{"encoder_arch": "vit", "model": "masked image model", "dataset": "photos with spoken descriptions (Open Images, Localized Narratives)", "train_examples": 50862, "image_size": 64, "crop_scale_min": 0.5, "horizontal_flip": true, "color_jitter": 0.2, "method": "mae", "mask_ratio": 0.6, "loss": "mse", "encoder_norm": "rmsnorm", "encoder_norm_position": "pre", "encoder_activation": "gelu", "encoder_mlp_ratio": 4, "encoder_head_dim": 64, "encoder_fused_qkv": true, "encoder_bias": "all", "encoder_qk_norm": false, "encoder_parallel_block": false, "encoder_dropout": 0.05, "encoder_inner_norm": false, "encoder_patch_size": [8, 8], "encoder_layers": 16, "encoder_width": 160, "encoder_positions": "learned", "decoder_width": 256, "norm_pix_loss": false, "decoder_layers": 2, "init": "lecun_normal", "residual_init": "scaled_by_depth", "optimizer": "cautious_adamw", "lr": 0.0016, "beta1": 0.85, "beta2": 0.98, "eps": 1e-06, "grad_clip": 1.0, "steps": 13200, "batch_size": 512, "epochs": 132.9, "lr_schedule": "cosine", "final_lr_fraction": 0.05, "warmup_steps": 2640, "weight_decay": 0.0}
Rows from block 6 of the encoder, named by matrix and row number. Rows with one number belong to one attention dimension. Each number is 50 + 12 x the weight over its row's rms, rounded and kept within 0 to 99. All counts start at 0. After the name is the row's rms in percent of the matrix's.
# q: attention query, key and value (stacked) (encoder.blocks.6.attn.qkv.weight, 384x160, the q third), inputs 0-159
# k: attention query, key and value (stacked) (encoder.blocks.6.attn.qkv.weight, 384x160, the k third), inputs 0-159
q.100 095:61 54 56 41 39 64 63 61 49 63 67 48 61 22 45 70 26 43 59 35 48 67 43 35 57 51 61 35 31 43 42 54 29 40 46 45 40 58 58 53 64 33 53 51 68 55 63 46 55 57 44 30 54 33 64 54 84 51 42 52 33 65 45 61 49 37 50 47 64 47 52 62 48 47 44 53 58 60 32 54 72 59 41 49 20 53 57 39 44 58 62 66 30 59 47 37 29 48 62 81 45 53 50 42 49 64 38 68 51 53 47 57 62 44 42 50 48 37 46 59 37 42 39 69 67 39 31 61 59 53 60 28 55 35 63 42 57 45 53 51 57 25 45 52 54 56 25 31 61 43 45 41 29 59 62 38 45 26 53 38
k.100 092:62 40 42 44 39 29 53 43 78 50 45 49 49 34 38 56 52 45 57 50 42 78 48 49 29 46 56 33 58 30 40 35 57 57 41 50 69 40 48 47 61 49 47 40 62 40 54 42 42 41 68 54 45 59 71 54 21 62 29 43 47 67 52 50 49 38 62 42 71 27 44 48 60 37 57 35 48 54 53 38 54 40 50 46 46 40 57 59 53 44 63 57 47 51 55 51 46 42 48 50 59 38 34 39 81 64 64 44 37 45 62 28 46 56 75 42 45 20 50 56 38 59 36 63 63 47 33 35 50 51 54 32 56 53 49 45 45 53 73 38 68 55 15 60 84 71 43 42 47 51 48 39 54 58 72 59 56 53 66 37
q.101 091:51 71 53 58 50 56 39 42 46 44 20 31 44 60 51 63 18 53 51 50 44 49 73 64 64 47 52 72 38 41 63 42 45 35 60 64 41 51 28 44 40 37 47 69 73 42 70 32 40 44 51 46 60 51 19 52 56 62 69 46 55 42 57 61 44 55 48 32 60 51 34 37 49 68 40 36 55 60 43 37 39 33 56 67 49 36 50 52 63 64 42 61 50 53 67 33 46 37 44 53 67 74 41 60 68 52 31 47 49 38 68 51 38 44 29 45 54 52 73 64 62 51 40 23 43 46 63 35 29 50 36 49 52 51 62 54 58 72 44 72 41 57 56 56 48 44 51 45 55 60 53 42 41 54 74 58 41 46 55 63
k.101 093:31 53 65 49 59 35 69 30 31 62 36 58 37 51 64 62 53 44 67 59 44 67 56 48 58 55 52 49 48 49 51 58 67 56 30 51 54 39 45 60 50 49 48 52 39 33 47 50 58 60 50 44 38 33 49 57 58 75 50 61 42 52 55 40 50 69 47 60 44 51 35 53 48 64 18 32 56 45 52 42 39 42 33 54 43 48 42 63 58 60 42 61 67 47 63 44 28 50 35 37 33 29 57 57 50 66 37 46 58 28 59 36 69 31 46 55 65 65 70 41 32 52 56 72 37 53 76 56 32 48 67 39 49 18 49 54 35 38 51 48 48 26 64 39 36 26 58 51 53 44 42 67 44 62 37 41 40 50 70 70
q.102 092:63 50 61 60 49 29 37 44 48 42 75 63 53 34 50 46 43 47 42 40 49 56 46 48 64 63 36 43 62 56 62 58 42 40 49 38 67 59 39 46 44 60 60 42 49 48 54 47 63 43 62 25 30 48 42 51 58 33 51 36 41 40 44 52 62 49 56 52 49 43 26 46 55 50 53 43 39 31 36 61 47 52 64 40 35 44 52 57 48 45 52 57 58 52 34 73 60 16 46 33 53 59 63 63 64 46 44 30 59 42 64 53 43 49 21 44 23 61 40 42 66 51 53 53 40 55 36 67 56 67 55 52 68 42 54 60 70 46 35 44 62 24 48 44 63 50 53 69 70 88 81 62 44 71 55 66 35 40 38 52
k.102 081:53 57 46 55 72 43 70 36 32 29 23 54 40 36 43 31 59 63 40 64 47 55 67 49 56 47 46 55 56 57 48 36 64 46 45 49 57 38 38 45 57 55 46 58 63 20 52 66 41 59 43 44 34 49 46 48 55 25 40 52 37 48 52 46 60 32 36 47 59 71 54 32 43 57 38 36 36 51 51 76 67 41 46 58 56 37 47 40 29 32 77 55 54 45 63 64 50 37 41 66 54 41 67 56 64 48 43 60 58 34 57 63 66 63 61 50 66 68 22 57 35 39 40 48 64 51 46 40 18 48 57 50 54 55 36 47 49 55 67 47 46 47 40 38 45 60 41 48 79 65 42 42 41 50 54 55 73 47 69 34
q.103 095:51 37 53 58 46 48 32 54 64 57 40 50 34 54 52 50 21 37 43 60 57 56 36 52 37 49 42 51 68 71 43 52 48 64 49 60 35 49 47 47 52 55 63 48 56 52 63 36 28 50 30 52 62 30 66 55 60 60 55 48 44 67 68 56 55 68 48 36 34 46 21 57 60 47 68 44 56 55 36 59 57 46 61 27 48 73 45 72 41 57 49 68 54 50 52 65 36 56 48 51 54 48 78 56 64 62 56 64 58 42 30 68 32 55 57 51 75 65 36 46 36 49 59 54 65 53 51 53 68 43 45 34 37 31 66 52 55 37 67 62 34 29 29 44 44 52 26 67 48 50 53 53 37 49 32 42 42 41 59 83
k.103 090:47 40 31 52 55 58 45 41 62 63 42 46 65 53 45 48 64 31 37 68 48 43 30 68 56 69 33 50 49 53 72 51 55 50 42 64 38 51 47 46 53 50 43 34 52 58 65 35 53 49 53 39 44 30 48 79 43 63 71 43 38 44 43 63 61 58 51 57 30 44 38 39 58 45 54 44 60 50 56 47 38 56 42 27 44 46 56 59 45 61 32 45 46 40 51 69 79 65 50 42 39 46 61 55 56 60 62 74 30 36 25 68 44 57 48 45 60 74 61 54 34 47 61 30 59 67 72 50 56 48 31 53 50 32 49 54 55 24 36 49 58 63 52 59 71 56 39 91 47 54 54 54 47 49 44 45 58 61 78 57
q.104 088:47 46 67 63 46 51 65 71 72 46 46 45 64 61 56 76 60 63 54 52 54 40 57 51 37 63 56 25 42 72 54 61 74 46 37 64 63 30 58 58 67 51 75 41 59 60 52 44 39 52 45 51 41 38 52 43 33 23 44 45 38 61 51 38 58 53 67 63 48 65 59 71 55 49 67 47 44 26 56 47 49 50 46 59 34 55 56 40 44 43 51 54 34 33 62 41 44 44 57 62 82 59 65 55 57 70 60 57 63 47 50 72 41 52 52 44 38 50 66 35 34 39 66 46 57 53 48 37 56 61 44 47 58 41 69 34 30 45 75 42 56 43 45 38 41 57 53 75 17 58 39 44 58 61 38 64 47 38 63 59
k.104 084:67 36 44 36 55 55 51 40 63 49 35 41 54 61 35 70 56 37 35 55 71 31 59 34 51 32 40 71 30 51 53 54 40 63 47 51 37 43 48 54 55 79 52 51 39 59 59 32 58 55 66 40 63 44 47 44 63 44 56 57 42 43 53 45 43 38 56 49 61 26 38 54 53 66 78 44 40 33 56 32 60 57 44 26 47 38 47 41 59 34 43 56 58 77 57 44 28 40 50 67 52 53 92 49 25 56 61 56 54 66 45 47 44 63 30 41 49 65 65 52 44 43 34 45 50 43 29 45 60 56 69 42 59 41 52 68 64 41 49 43 55 59 67 53 70 50 43 54 39 37 37 32 58 60 48 56 37 66 65 57
q.105 096:58 47 46 34 58 57 57 45 63 69 52 45 64 53 37 65 30 77 39 41 46 25 35 62 51 49 42 58 47 48 39 48 50 57 40 46 26 65 59 48 56 41 66 37 68 53 42 64 51 50 38 41 59 65 69 29 58 53 49 67 61 49 28 45 45 56 50 57 63 51 60 24 55 49 46 67 55 38 43 59 80 33 61 34 36 62 49 38 53 53 45 74 60 37 69 46 43 46 44 65 51 55 55 51 77 33 59 52 36 66 57 64 54 45 67 34 35 37 47 49 63 32 47 34 51 55 66 58 61 55 63 44 70 39 41 51 42 53 29 44 60 25 64 62 52 36 61 69 44 41 46 38 47 52 52 57 47 71 66 76
k.105 092:56 43 39 53 50 69 39 32 51 51 48 54 60 74 49 58 26 31 54 48 38 31 42 46 50 25 37 26 67 28 46 32 34 56 45 47 52 24 47 31 54 53 40 56 40 51 36 49 42 58 57 64 52 44 46 54 46 44 63 51 47 55 43 24 39 47 46 41 61 56 51 33 50 29 35 43 52 56 61 58 37 60 38 48 52 47 35 54 28 31 75 72 49 52 66 51 61 37 69 49 60 62 51 32 92 46 45 53 44 60 39 45 57 60 43 63 43 31 55 33 59 36 53 42 49 48 48 65 36 53 55 57 61 61 54 52 46 47 50 66 42 52 67 55 38 30 37 59 59 34 41 46 68 66 48 52 44 37 80 29
q.106 100:49 65 50 47 65 53 14 51 58 58 71 35 52 55 78 39 39 35 25 39 31 34 44 31 35 54 41 49 54 46 59 62 45 52 49 67 47 52 34 42 42 56 71 49 42 61 35 51 38 56 48 49 59 50 60 56 43 51 36 51 51 62 54 36 52 59 49 62 40 55 38 58 33 74 34 23 44 60 47 72 34 68 35 48 60 40 44 68 55 59 36 44 48 56 51 31 47 65 69 78 39 53 64 24 52 50 53 36 58 34 57 57 50 56 46 56 41 56 59 37 39 42 45 47 78 79 45 50 56 47 46 47 52 51 58 70 29 48 57 44 59 36 71 42 68 63 54 25 50 37 50 56 36 46 37 53 56 40 48 56
k.106 101:17 45 46 75 53 48 55 58 58 53 55 50 48 55 55 56 37 62 58 44 52 54 44 57 50 58 53 59 39 52 62 51 55 40 22 68 33 49 58 67 71 62 73 21 64 49 41 42 62 35 71 38 45 52 51 67 55 53 36 55 32 63 66 62 34 88 49 54 35 59 34 40 26 51 46 63 44 60 61 56 34 73 62 55 60 59 39 58 52 72 45 50 49 47 54 61 67 47 57 61 43 75 48 42 48 25 58 38 52 51 42 57 33 57 52 47 53 64 50 56 43 49 52 54 65 60 42 42 80 50 51 42 58 46 40 62 60 56 70 36 59 48 64 43 47 70 61 32 40 39 70 40 54 59 38 37 45 65 36 45
q.107 097:48 47 32 41 43 50 57 64 44 35 58 60 56 55 52 42 54 38 39 44 59 66 55 50 67 61 41 49 61 47 67 70 29 41 34 37 28 43 23 67 74 48 47 31 63 47 59 58 40 28 48 53 45 46 17 54 55 46 38 42 39 19 36 41 39 25 34 34 55 40 32 62 49 37 61 49 53 64 48 44 44 46 52 50 73 44 44 46 51 39 40 61 64 67 62 47 56 42 57 38 47 30 49 51 35 73 33 61 58 44 50 43 44 51 43 33 48 28 68 66 45 23 28 45 46 45 79 55 41 52 53 46 35 48 61 40 32 45 48 52 41 58 62 46 53 60 49 40 60 71 44 57 47 48 54 40 51 52 74 62
k.107 101:25 54 49 59 47 71 67 59 32 63 73 61 57 34 53 43 41 53 33 57 50 43 44 26 73 81 38 61 53 54 49 43 61 29 37 59 32 37 67 41 63 57 65 39 71 58 41 52 55 38 47 48 59 39 41 52 75 54 55 41 71 47 47 56 66 48 36 68 55 51 56 42 51 50 37 68 40 58 60 48 56 66 38 43 43 45 70 64 41 69 55 45 44 38 57 54 68 37 51 41 61 63 68 60 46 69 39 32 59 79 60 59 49 62 35 55 52 65 52 65 54 45 41 61 60 62 55 59 62 35 60 59 64 51 44 29 46 62 52 40 53 51 44 40 58 48 60 42 40 46 59 81 57 54 69 31 44 66 44 65
q.108 091:52 65 51 70 70 61 51 63 30 45 61 57 26 59 67 40 35 24 50 51 52 58 54 66 40 41 21 44 58 70 54 57 44 51 71 58 69 44 43 61 53 47 57 33 49 47 34 42 37 34 60 59 70 57 54 35 43 39 57 43 52 58 42 45 68 22 61 41 43 46 49 60 60 44 49 50 44 45 52 60 62 32 46 48 52 36 31 56 57 23 75 44 49 67 55 74 44 39 31 51 47 49 52 47 56 50 61 36 53 59 35 66 59 57 50 67 49 42 35 28 42 30 48 41 64 78 78 46 48 48 60 49 41 55 54 62 43 43 39 50 45 52 25 25 39 37 51 44 34 49 51 61 45 50 35 33 42 68 51 52
k.108 094:41 54 74 42 56 64 64 74 46 46 51 60 45 56 56 47 70 34 39 35 48 41 49 47 43 49 28 52 66 70 45 46 65 39 49 75 37 63 48 55 46 54 60 27 68 54 52 37 42 41 56 41 47 62 42 53 66 30 55 66 41 49 73 65 62 61 68 68 36 59 61 53 54 55 44 67 38 33 58 63 47 44 55 65 52 32 40 42 45 61 55 59 47 37 48 58 59 51 48 40 62 49 66 41 63 52 45 12 44 65 41 64 62 47 71 47 59 71 50 45 57 46 57 48 61 35 63 45 58 42 45 43 38 38 74 39 71 44 39 41 47 58 57 41 51 44 45 20 37 53 60 56 56 53 50 56 13 71 61 69
q.109 094:47 28 74 49 41 49 38 50 61 67 32 62 69 60 43 54 51 73 65 19 36 34 43 42 52 46 69 58 34 61 48 64 28 47 35 53 51 45 61 28 61 60 57 71 58 70 55 65 57 50 47 43 66 62 54 45 52 39 56 32 70 46 60 41 40 51 52 77 55 47 52 49 50 45 38 56 54 77 48 65 53 55 65 49 31 62 51 46 51 55 46 52 34 42 57 59 39 56 27 63 45 62 68 37 32 51 46 71 67 55 41 50 64 53 61 61 42 56 72 49 43 36 70 32 61 50 39 46 41 57 45 56 37 62 45 55 37 48 53 51 41 64 65 60 54 77 50 52 47 36 54 28 54 56 25 31 46 34 55 35
k.109 101:44 50 50 24 57 35 87 45 39 66 28 55 45 58 41 54 54 43 52 61 45 47 55 54 43 29 63 51 38 45 35 58 56 51 50 68 54 59 69 40 51 47 51 56 48 45 60 36 56 55 51 65 57 41 55 52 35 53 39 60 49 45 55 65 36 49 37 58 33 23 36 79 48 42 61 65 73 49 54 34 77 49 57 64 52 45 49 53 33 48 51 65 68 39 62 40 22 52 56 55 48 53 54 45 42 17 68 67 37 49 31 36 26 57 60 43 55 21 44 35 42 40 42 29 37 43 36 57 39 58 58 58 50 51 49 45 57 60 41 55 34 52 58 49 36 50 46 72 62 56 67 38 39 57 75 48 47 62 52 65
q.110 087:56 71 46 34 33 45 53 50 66 68 50 48 48 43 50 45 57 71 48 31 56 49 39 43 52 61 42 56 36 50 62 33 36 51 44 51 74 62 69 54 58 52 44 33 66 50 46 42 58 23 47 38 53 55 40 66 32 69 43 33 32 52 48 36 64 43 51 46 61 47 51 67 58 67 29 35 46 39 52 42 23 27 35 34 45 38 45 54 49 35 30 63 68 64 38 60 68 43 41 34 64 63 66 58 57 73 84 64 46 42 54 36 42 45 55 51 36 75 52 55 45 50 52 48 51 50 55 62 33 60 62 61 40 51 71 48 45 50 46 78 69 56 35 44 71 48 62 53 54 34 61 45 67 60 57 40 43 54 48 58
k.110 094:18 62 56 61 57 66 53 47 56 57 50 36 81 59 58 40 26 64 52 50 69 52 51 29 64 44 56 40 52 41 53 36 53 32 64 64 44 52 47 49 57 39 64 49 58 61 49 47 54 33 66 44 43 40 52 39 57 49 50 50 48 29 59 61 50 56 44 42 40 64 52 46 55 78 44 73 33 46 53 65 35 54 59 46 31 49 41 61 38 57 60 47 66 67 51 34 52 45 49 59 37 39 50 53 27 46 47 66 59 69 65 33 53 53 50 59 57 33 43 33 59 60 60 30 54 20 32 59 49 64 62 44 52 38 73 55 62 45 58 55 61 31 36 51 44 35 29 46 27 21 64 50 65 54 54 50 27 57 35 60
q.111 091:49 53 16 48 74 71 56 42 45 48 65 28 32 60 61 41 47 39 55 30 47 69 36 54 37 62 54 57 48 59 76 45 62 61 40 44 24 53 34 49 55 59 49 70 32 41 51 48 47 61 65 72 47 63 54 30 38 51 47 49 48 59 61 53 70 41 63 31 42 55 57 39 61 58 49 36 49 35 47 52 59 41 39 55 63 49 48 65 44 33 36 46 59 41 40 50 42 31 49 60 63 66 72 42 40 42 39 50 75 43 59 40 42 62 38 53 27 54 49 30 38 66 48 62 43 48 59 44 46 37 57 53 42 50 52 34 75 66 57 58 69 46 69 65 71 41 51 49 39 41 40 57 69 38 42 73 64 68 52 49
k.111 092:32 57 63 41 47 55 35 50 21 59 46 42 44 54 30 60 49 54 61 34 53 48 32 38 49 39 71 47 41 51 59 51 64 34 52 50 66 35 22 45 53 55 62 51 36 59 47 45 59 44 63 58 43 52 43 54 42 43 71 32 54 63 59 60 73 41 55 44 45 56 70 27 54 51 42 53 26 43 55 52 39 32 49 52 54 69 52 70 33 59 66 60 41 54 48 53 62 25 47 67 58 50 69 62 64 60 57 44 54 48 37 43 39 49 44 65 38 61 51 46 56 72 58 48 71 62 73 31 54 44 49 52 56 78 33 29 53 73 75 73 66 33 68 46 41 45 47 58 33 62 51 50 35 61 64 49 49 65 59 58
q.112 086:73 59 32 77 29 42 57 43 67 57 49 74 43 68 44 44 52 30 41 18 39 59 44 51 45 41 53 48 61 49 56 47 47 43 58 55 67 40 54 49 49 61 34 28 39 60 45 43 62 54 66 51 69 53 49 20 38 46 40 50 35 47 49 47 44 68 43 47 38 55 43 47 44 30 54 48 43 57 59 59 40 51 52 47 21 48 29 51 45 69 47 63 46 35 57 60 36 40 35 59 51 52 49 39 49 53 51 56 61 43 52 35 43 51 63 38 42 53 54 51 46 45 61 37 41 52 42 51 58 52 58 59 59 20 16 49 63 67 51 40 45 53 60 74 50 26 30 52 71 32 26 42 52 59 52 71 80 34 51 50
k.112 090:58 52 47 51 76 17 49 49 53 60 39 43 57 62 64 61 60 45 62 52 39 55 51 71 30 33 64 49 54 61 45 49 44 49 28 56 65 62 41 63 65 45 50 39 41 58 23 42 43 53 60 69 54 55 60 34 25 45 38 55 39 34 44 68 34 69 48 55 27 65 48 43 37 35 55 45 10 67 43 38 47 53 47 48 37 49 51 49 56 61 63 49 50 38 39 48 46 42 39 54 53 60 32 51 55 42 52 79 50 27 48 70 50 53 53 46 33 57 49 52 20 47 51 38 41 47 54 44 21 46 63 60 35 46 38 65 46 44 35 54 56 44 64 62 51 47 37 47 44 69 53 69 39 74 51 49 74 57 56 53
q.113 102:37 70 59 58 46 49 72 47 58 39 53 55 53 35 64 70 38 49 41 38 50 45 33 56 64 36 43 56 59 77 55 35 52 32 54 33 35 44 46 61 49 47 51 49 66 30 64 58 45 54 54 48 44 35 57 35 58 37 66 42 60 64 35 57 43 55 44 71 58 65 35 37 60 43 67 67 25 53 71 60 62 39 50 53 36 53 60 47 62 27 59 34 39 21 48 62 41 60 53 72 41 37 27 50 73 56 59 61 68 46 73 70 39 51 60 62 69 44 39 48 41 49 38 63 57 42 51 51 43 62 44 38 45 37 60 52 57 48 44 60 57 41 28 57 56 75 48 64 68 49 60 39 42 60 49 43 45 31 38 29
k.113 098:71 46 39 37 55 50 50 59 54 43 53 54 64 45 63 47 65 50 41 47 45 51 32 34 46 52 26 45 42 49 62 70 68 56 56 38 73 39 55 39 35 59 34 71 42 59 57 66 44 52 58 46 43 50 65 35 30 52 47 54 57 48 62 46 32 47 39 34 51 44 53 54 65 43 76 27 45 65 34 55 57 44 70 62 57 25 48 58 24 36 79 65 38 56 69 41 32 53 50 40 44 39 40 53 67 58 61 49 42 20 47 65 63 47 63 42 38 44 58 44 48 40 50 49 58 46 24 54 33 48 47 47 44 39 54 57 45 24 43 50 56 44 27 46 54 67 47 51 58 54 43 43 38 37 36 58 70 38 69 19
q.114 086:57 43 51 63 55 30 62 36 26 26 62 56 63 50 43 65 48 50 49 58 34 49 34 47 49 31 47 42 61 71 82 34 62 29 46 44 48 63 46 38 41 49 45 53 28 34 63 39 52 58 72 59 58 48 58 50 33 42 53 64 56 52 34 66 76 59 59 18 39 46 60 47 46 36 62 55 38 47 66 61 59 55 42 38 50 61 65 28 56 36 53 44 66 40 62 59 35 59 41 49 60 54 50 62 46 55 42 55 49 40 66 58 33 54 29 44 57 69 52 58 38 30 26 68 49 48 56 81 54 48 58 19 60 61 36 51 57 47 58 47 51 51 69 57 48 43 49 44 56 44 73 50 38 58 39 59 45 63 63 55
k.114 092:30 49 50 72 33 65 39 63 40 39 61 64 47 45 21 71 67 54 55 20 31 34 47 54 49 47 56 39 37 45 57 40 51 42 36 35 56 33 44 54 48 36 58 66 48 40 71 46 33 70 51 45 64 40 52 64 52 45 55 61 56 43 40 54 44 44 49 49 74 52 33 46 55 53 29 39 69 60 45 69 71 62 45 55 45 51 45 53 44 57 55 49 42 27 28 33 55 38 32 53 49 55 57 54 40 70 54 47 36 40 38 61 36 63 53 57 67 40 51 54 54 52 54 60 46 75 65 50 22 41 53 32 49 64 56 41 49 22 58 57 65 76 52 58 39 72 54 36 65 63 60 41 54 45 32 50 42 52 58 57
q.115 086:67 28 41 39 44 43 70 60 44 44 42 34 49 67 46 52 53 59 61 83 48 60 50 70 47 32 41 78 51 69 52 37 58 44 60 65 61 57 50 33 73 64 39 48 59 42 33 64 47 34 57 44 66 29 34 50 63 49 77 36 53 53 39 48 64 42 43 39 57 25 42 41 63 37 46 48 53 54 44 51 42 53 51 50 53 73 32 52 55 45 64 52 52 53 48 53 39 54 63 42 33 51 57 58 49 51 42 63 81 79 22 48 56 49 38 58 64 42 40 48 46 65 67 36 41 47 71 32 58 55 40 36 52 33 49 65 37 42 53 48 53 62 36 52 52 29 60 51 48 58 38 72 70 55 41 58 63 58 53 38
k.115 096:47 40 29 37 42 47 49 50 66 55 58 54 53 58 60 62 66 47 40 58 37 46 44 57 63 48 32 62 34 62 51 39 55 72 47 46 47 59 46 46 65 46 26 35 52 54 68 58 58 33 51 22 49 37 49 24 34 57 54 44 66 72 29 38 41 48 46 48 38 49 25 46 53 28 46 39 48 54 37 28 61 43 55 46 49 36 77 50 72 70 57 72 57 63 52 47 45 63 31 43 62 67 46 56 67 52 48 54 64 58 46 31 40 50 53 68 51 62 56 45 63 61 44 34 43 55 75 54 51 53 32 35 57 40 42 37 54 42 46 51 73 58 39 50 42 28 57 46 63 74 65 58 63 37 39 63 72 66 62 58
q.116 079:50 55 33 49 52 44 49 54 38 18 48 46 55 70 41 36 45 50 66 75 50 44 49 67 34 33 54 56 57 60 36 27 51 54 64 45 24 41 43 68 42 65 54 55 18 51 55 24 50 56 48 43 50 52 66 47 46 71 39 74 50 72 55 48 48 63 57 53 52 51 28 58 48 56 49 56 34 54 40 64 48 43 43 34 53 53 55 46 45 62 44 64 57 64 47 56 55 40 43 25 38 59 57 50 49 54 61 56 75 51 56 48 41 44 26 69 45 41 70 61 72 78 55 33 37 33 41 31 54 38 42 69 56 42 38 68 41 54 50 28 47 44 64 53 37 41 45 48 31 58 41 43 50 19 50 50 52 50 59 37
k.116 089:51 69 34 30 62 55 66 58 44 37 53 31 52 67 50 48 76 70 34 45 45 46 55 68 68 56 46 70 49 63 72 53 48 52 46 44 39 51 49 32 44 53 14 41 67 50 58 52 52 34 41 38 31 53 41 55 52 67 52 44 49 50 83 45 32 61 40 48 34 41 63 46 36 46 56 54 62 53 58 37 64 41 42 63 62 50 60 58 65 57 28 54 58 61 73 44 54 22 30 44 37 41 66 50 40 56 30 40 41 56 56 74 67 37 51 60 35 49 39 50 36 55 60 40 42 64 71 33 60 35 72 46 42 42 36 41 34 45 54 60 65 50 57 48 70 56 46 60 48 41 52 40 47 52 45 62 52 53 25 55
q.117 096:38 43 54 67 47 58 25 62 42 41 58 39 61 72 46 48 56 35 61 74 43 50 64 44 55 39 60 34 59 53 51 63 42 48 53 47 51 39 37 56 44 46 45 41 51 54 45 54 57 61 53 43 51 52 55 42 47 48 51 55 41 57 49 61 51 41 35 33 40 66 69 60 49 35 51 42 62 36 41 50 47 41 26 55 64 22 66 63 45 29 45 50 35 51 39 61 45 41 60 55 37 40 74 46 61 77 75 61 53 46 44 50 58 48 42 75 61 65 66 35 48 27 45 67 90 61 45 47 61 37 64 70 46 55 42 49 50 40 79 64 41 81 39 55 41 45 49 54 43 52 45 53 44 38 49 11 60 56 52 48
k.117 098:45 44 58 52 41 51 58 70 65 50 55 49 59 52 33 68 69 61 59 56 56 49 43 42 28 47 49 55 73 60 51 73 49 50 55 55 18 60 46 44 41 08 64 47 48 58 54 62 44 44 55 17 58 43 51 34 70 51 52 55 43 47 48 61 32 58 51 65 51 58 46 57 49 40 39 53 39 31 58 46 55 58 33 59 63 54 58 33 57 51 39 50 49 60 50 50 55 50 45 55 36 41 77 57 39 61 59 51 57 59 63 73 51 31 58 39 65 32 47 54 46 34 62 57 35 61 47 24 92 48 73 48 44 47 64 50 55 38 73 27 72 59 55 44 61 60 59 50 69 57 55 48 40 50 51 40 43 51 43 59
q.118 093:42 78 41 25 46 54 45 42 54 53 51 55 36 53 47 37 48 53 41 46 47 64 46 49 73 46 29 49 41 37 63 65 54 39 77 35 54 67 31 43 46 53 41 34 56 80 63 73 29 35 53 77 50 38 45 38 72 51 38 52 30 41 57 52 64 58 47 35 62 42 45 50 59 48 68 43 63 34 50 47 46 43 53 52 61 66 45 43 49 45 53 48 44 36 51 53 25 65 61 62 47 44 37 26 37 23 31 55 38 54 63 30 53 41 59 53 67 35 44 52 41 37 51 65 65 44 50 70 54 55 43 47 29 36 61 61 50 30 46 68 49 49 52 74 50 52 56 67 51 56 43 73 54 54 60 44 29 44 42 40
k.118 105:52 64 39 63 59 34 54 58 61 43 44 55 60 25 60 69 35 31 35 40 57 43 29 34 39 40 51 55 68 64 67 51 56 61 68 50 54 20 53 32 59 42 58 34 51 49 44 53 87 67 43 41 38 60 54 50 35 52 29 51 44 42 47 44 44 45 38 38 62 55 39 62 43 27 62 44 46 50 72 50 56 37 48 37 52 38 58 62 70 50 35 52 44 53 65 63 39 41 50 35 64 41 38 46 57 39 64 47 51 30 54 69 32 29 51 44 38 51 46 46 39 40 53 52 63 71 58 42 25 44 45 53 28 48 41 39 25 41 61 48 40 64 58 53 61 64 52 43 57 43 53 70 39 42 33 61 57 55 29 28
q.119 097:67 39 55 54 57 49 48 40 75 66 35 62 52 46 65 72 58 60 60 30 56 64 55 18 59 55 64 46 43 53 47 51 26 53 38 47 36 49 53 39 59 24 42 71 63 55 43 41 51 73 48 52 47 55 49 52 38 46 60 64 53 32 78 50 59 51 51 48 50 36 39 57 53 73 83 53 37 31 53 32 46 74 41 49 38 50 45 45 46 36 63 29 37 53 79 69 37 55 48 56 44 43 46 29 34 67 57 67 51 48 47 61 49 52 38 46 33 61 53 59 30 29 58 61 43 37 40 52 54 76 47 58 56 40 47 37 55 46 51 57 31 37 44 59 44 61 47 62 36 63 39 45 54 59 56 61 63 64 39 58
k.119 102:61 30 53 51 35 54 47 67 72 62 49 53 55 50 44 58 22 26 69 54 73 44 45 45 46 53 65 55 47 28 49 76 32 60 36 40 47 63 58 46 51 48 36 63 60 52 63 49 56 58 40 59 45 60 34 25 50 46 36 58 55 47 48 49 46 69 69 43 43 35 24 69 74 45 50 44 43 36 51 40 59 49 56 43 46 25 35 63 34 26 61 42 30 58 57 39 32 40 29 50 56 60 49 54 73 50 40 68 58 35 51 57 54 37 51 36 32 40 46 49 52 50 29 51 52 41 53 46 33 76 47 54 52 56 48 45 57 45 48 40 45 44 28 42 33 58 50 38 73 37 23 61 61 38 72 52 57 48 50 43
q.120 097:46 56 53 46 41 74 58 60 51 33 65 29 53 43 57 30 30 47 58 54 58 57 19 73 55 38 59 33 42 45 45 25 37 21 59 42 35 60 40 46 47 36 51 35 66 49 76 60 56 48 64 53 47 41 52 37 62 71 30 42 62 46 66 53 46 50 55 44 53 56 63 53 63 55 70 42 49 36 29 60 73 36 42 57 53 62 51 65 54 44 49 41 57 55 55 65 59 54 59 61 53 63 69 26 54 64 41 54 47 46 38 55 51 45 33 35 34 43 44 43 26 59 49 53 69 52 53 45 53 53 41 58 42 35 49 78 67 56 12 31 62 37 40 57 48 62 46 57 50 50 56 51 54 42 33 40 55 62 55 61
k.120 095:59 57 24 55 49 69 58 55 36 25 47 54 51 40 47 31 41 48 37 63 58 61 46 67 37 47 43 64 66 40 40 44 48 43 37 41 54 54 47 46 60 47 33 38 53 58 53 56 61 51 56 56 57 55 68 37 32 74 58 48 57 63 19 41 58 61 56 41 22 62 76 58 52 42 62 38 50 54 43 56 62 21 49 58 23 56 33 46 34 51 39 60 46 62 53 59 52 35 65 54 64 62 54 32 68 78 57 48 53 40 35 52 48 53 57 54 36 48 43 26 42 43 57 58 24 46 54 38 61 41 26 64 60 58 51 42 53 49 44 50 81 47 64 53 55 63 57 51 61 46 35 59 49 79 60 54 61 47 56 27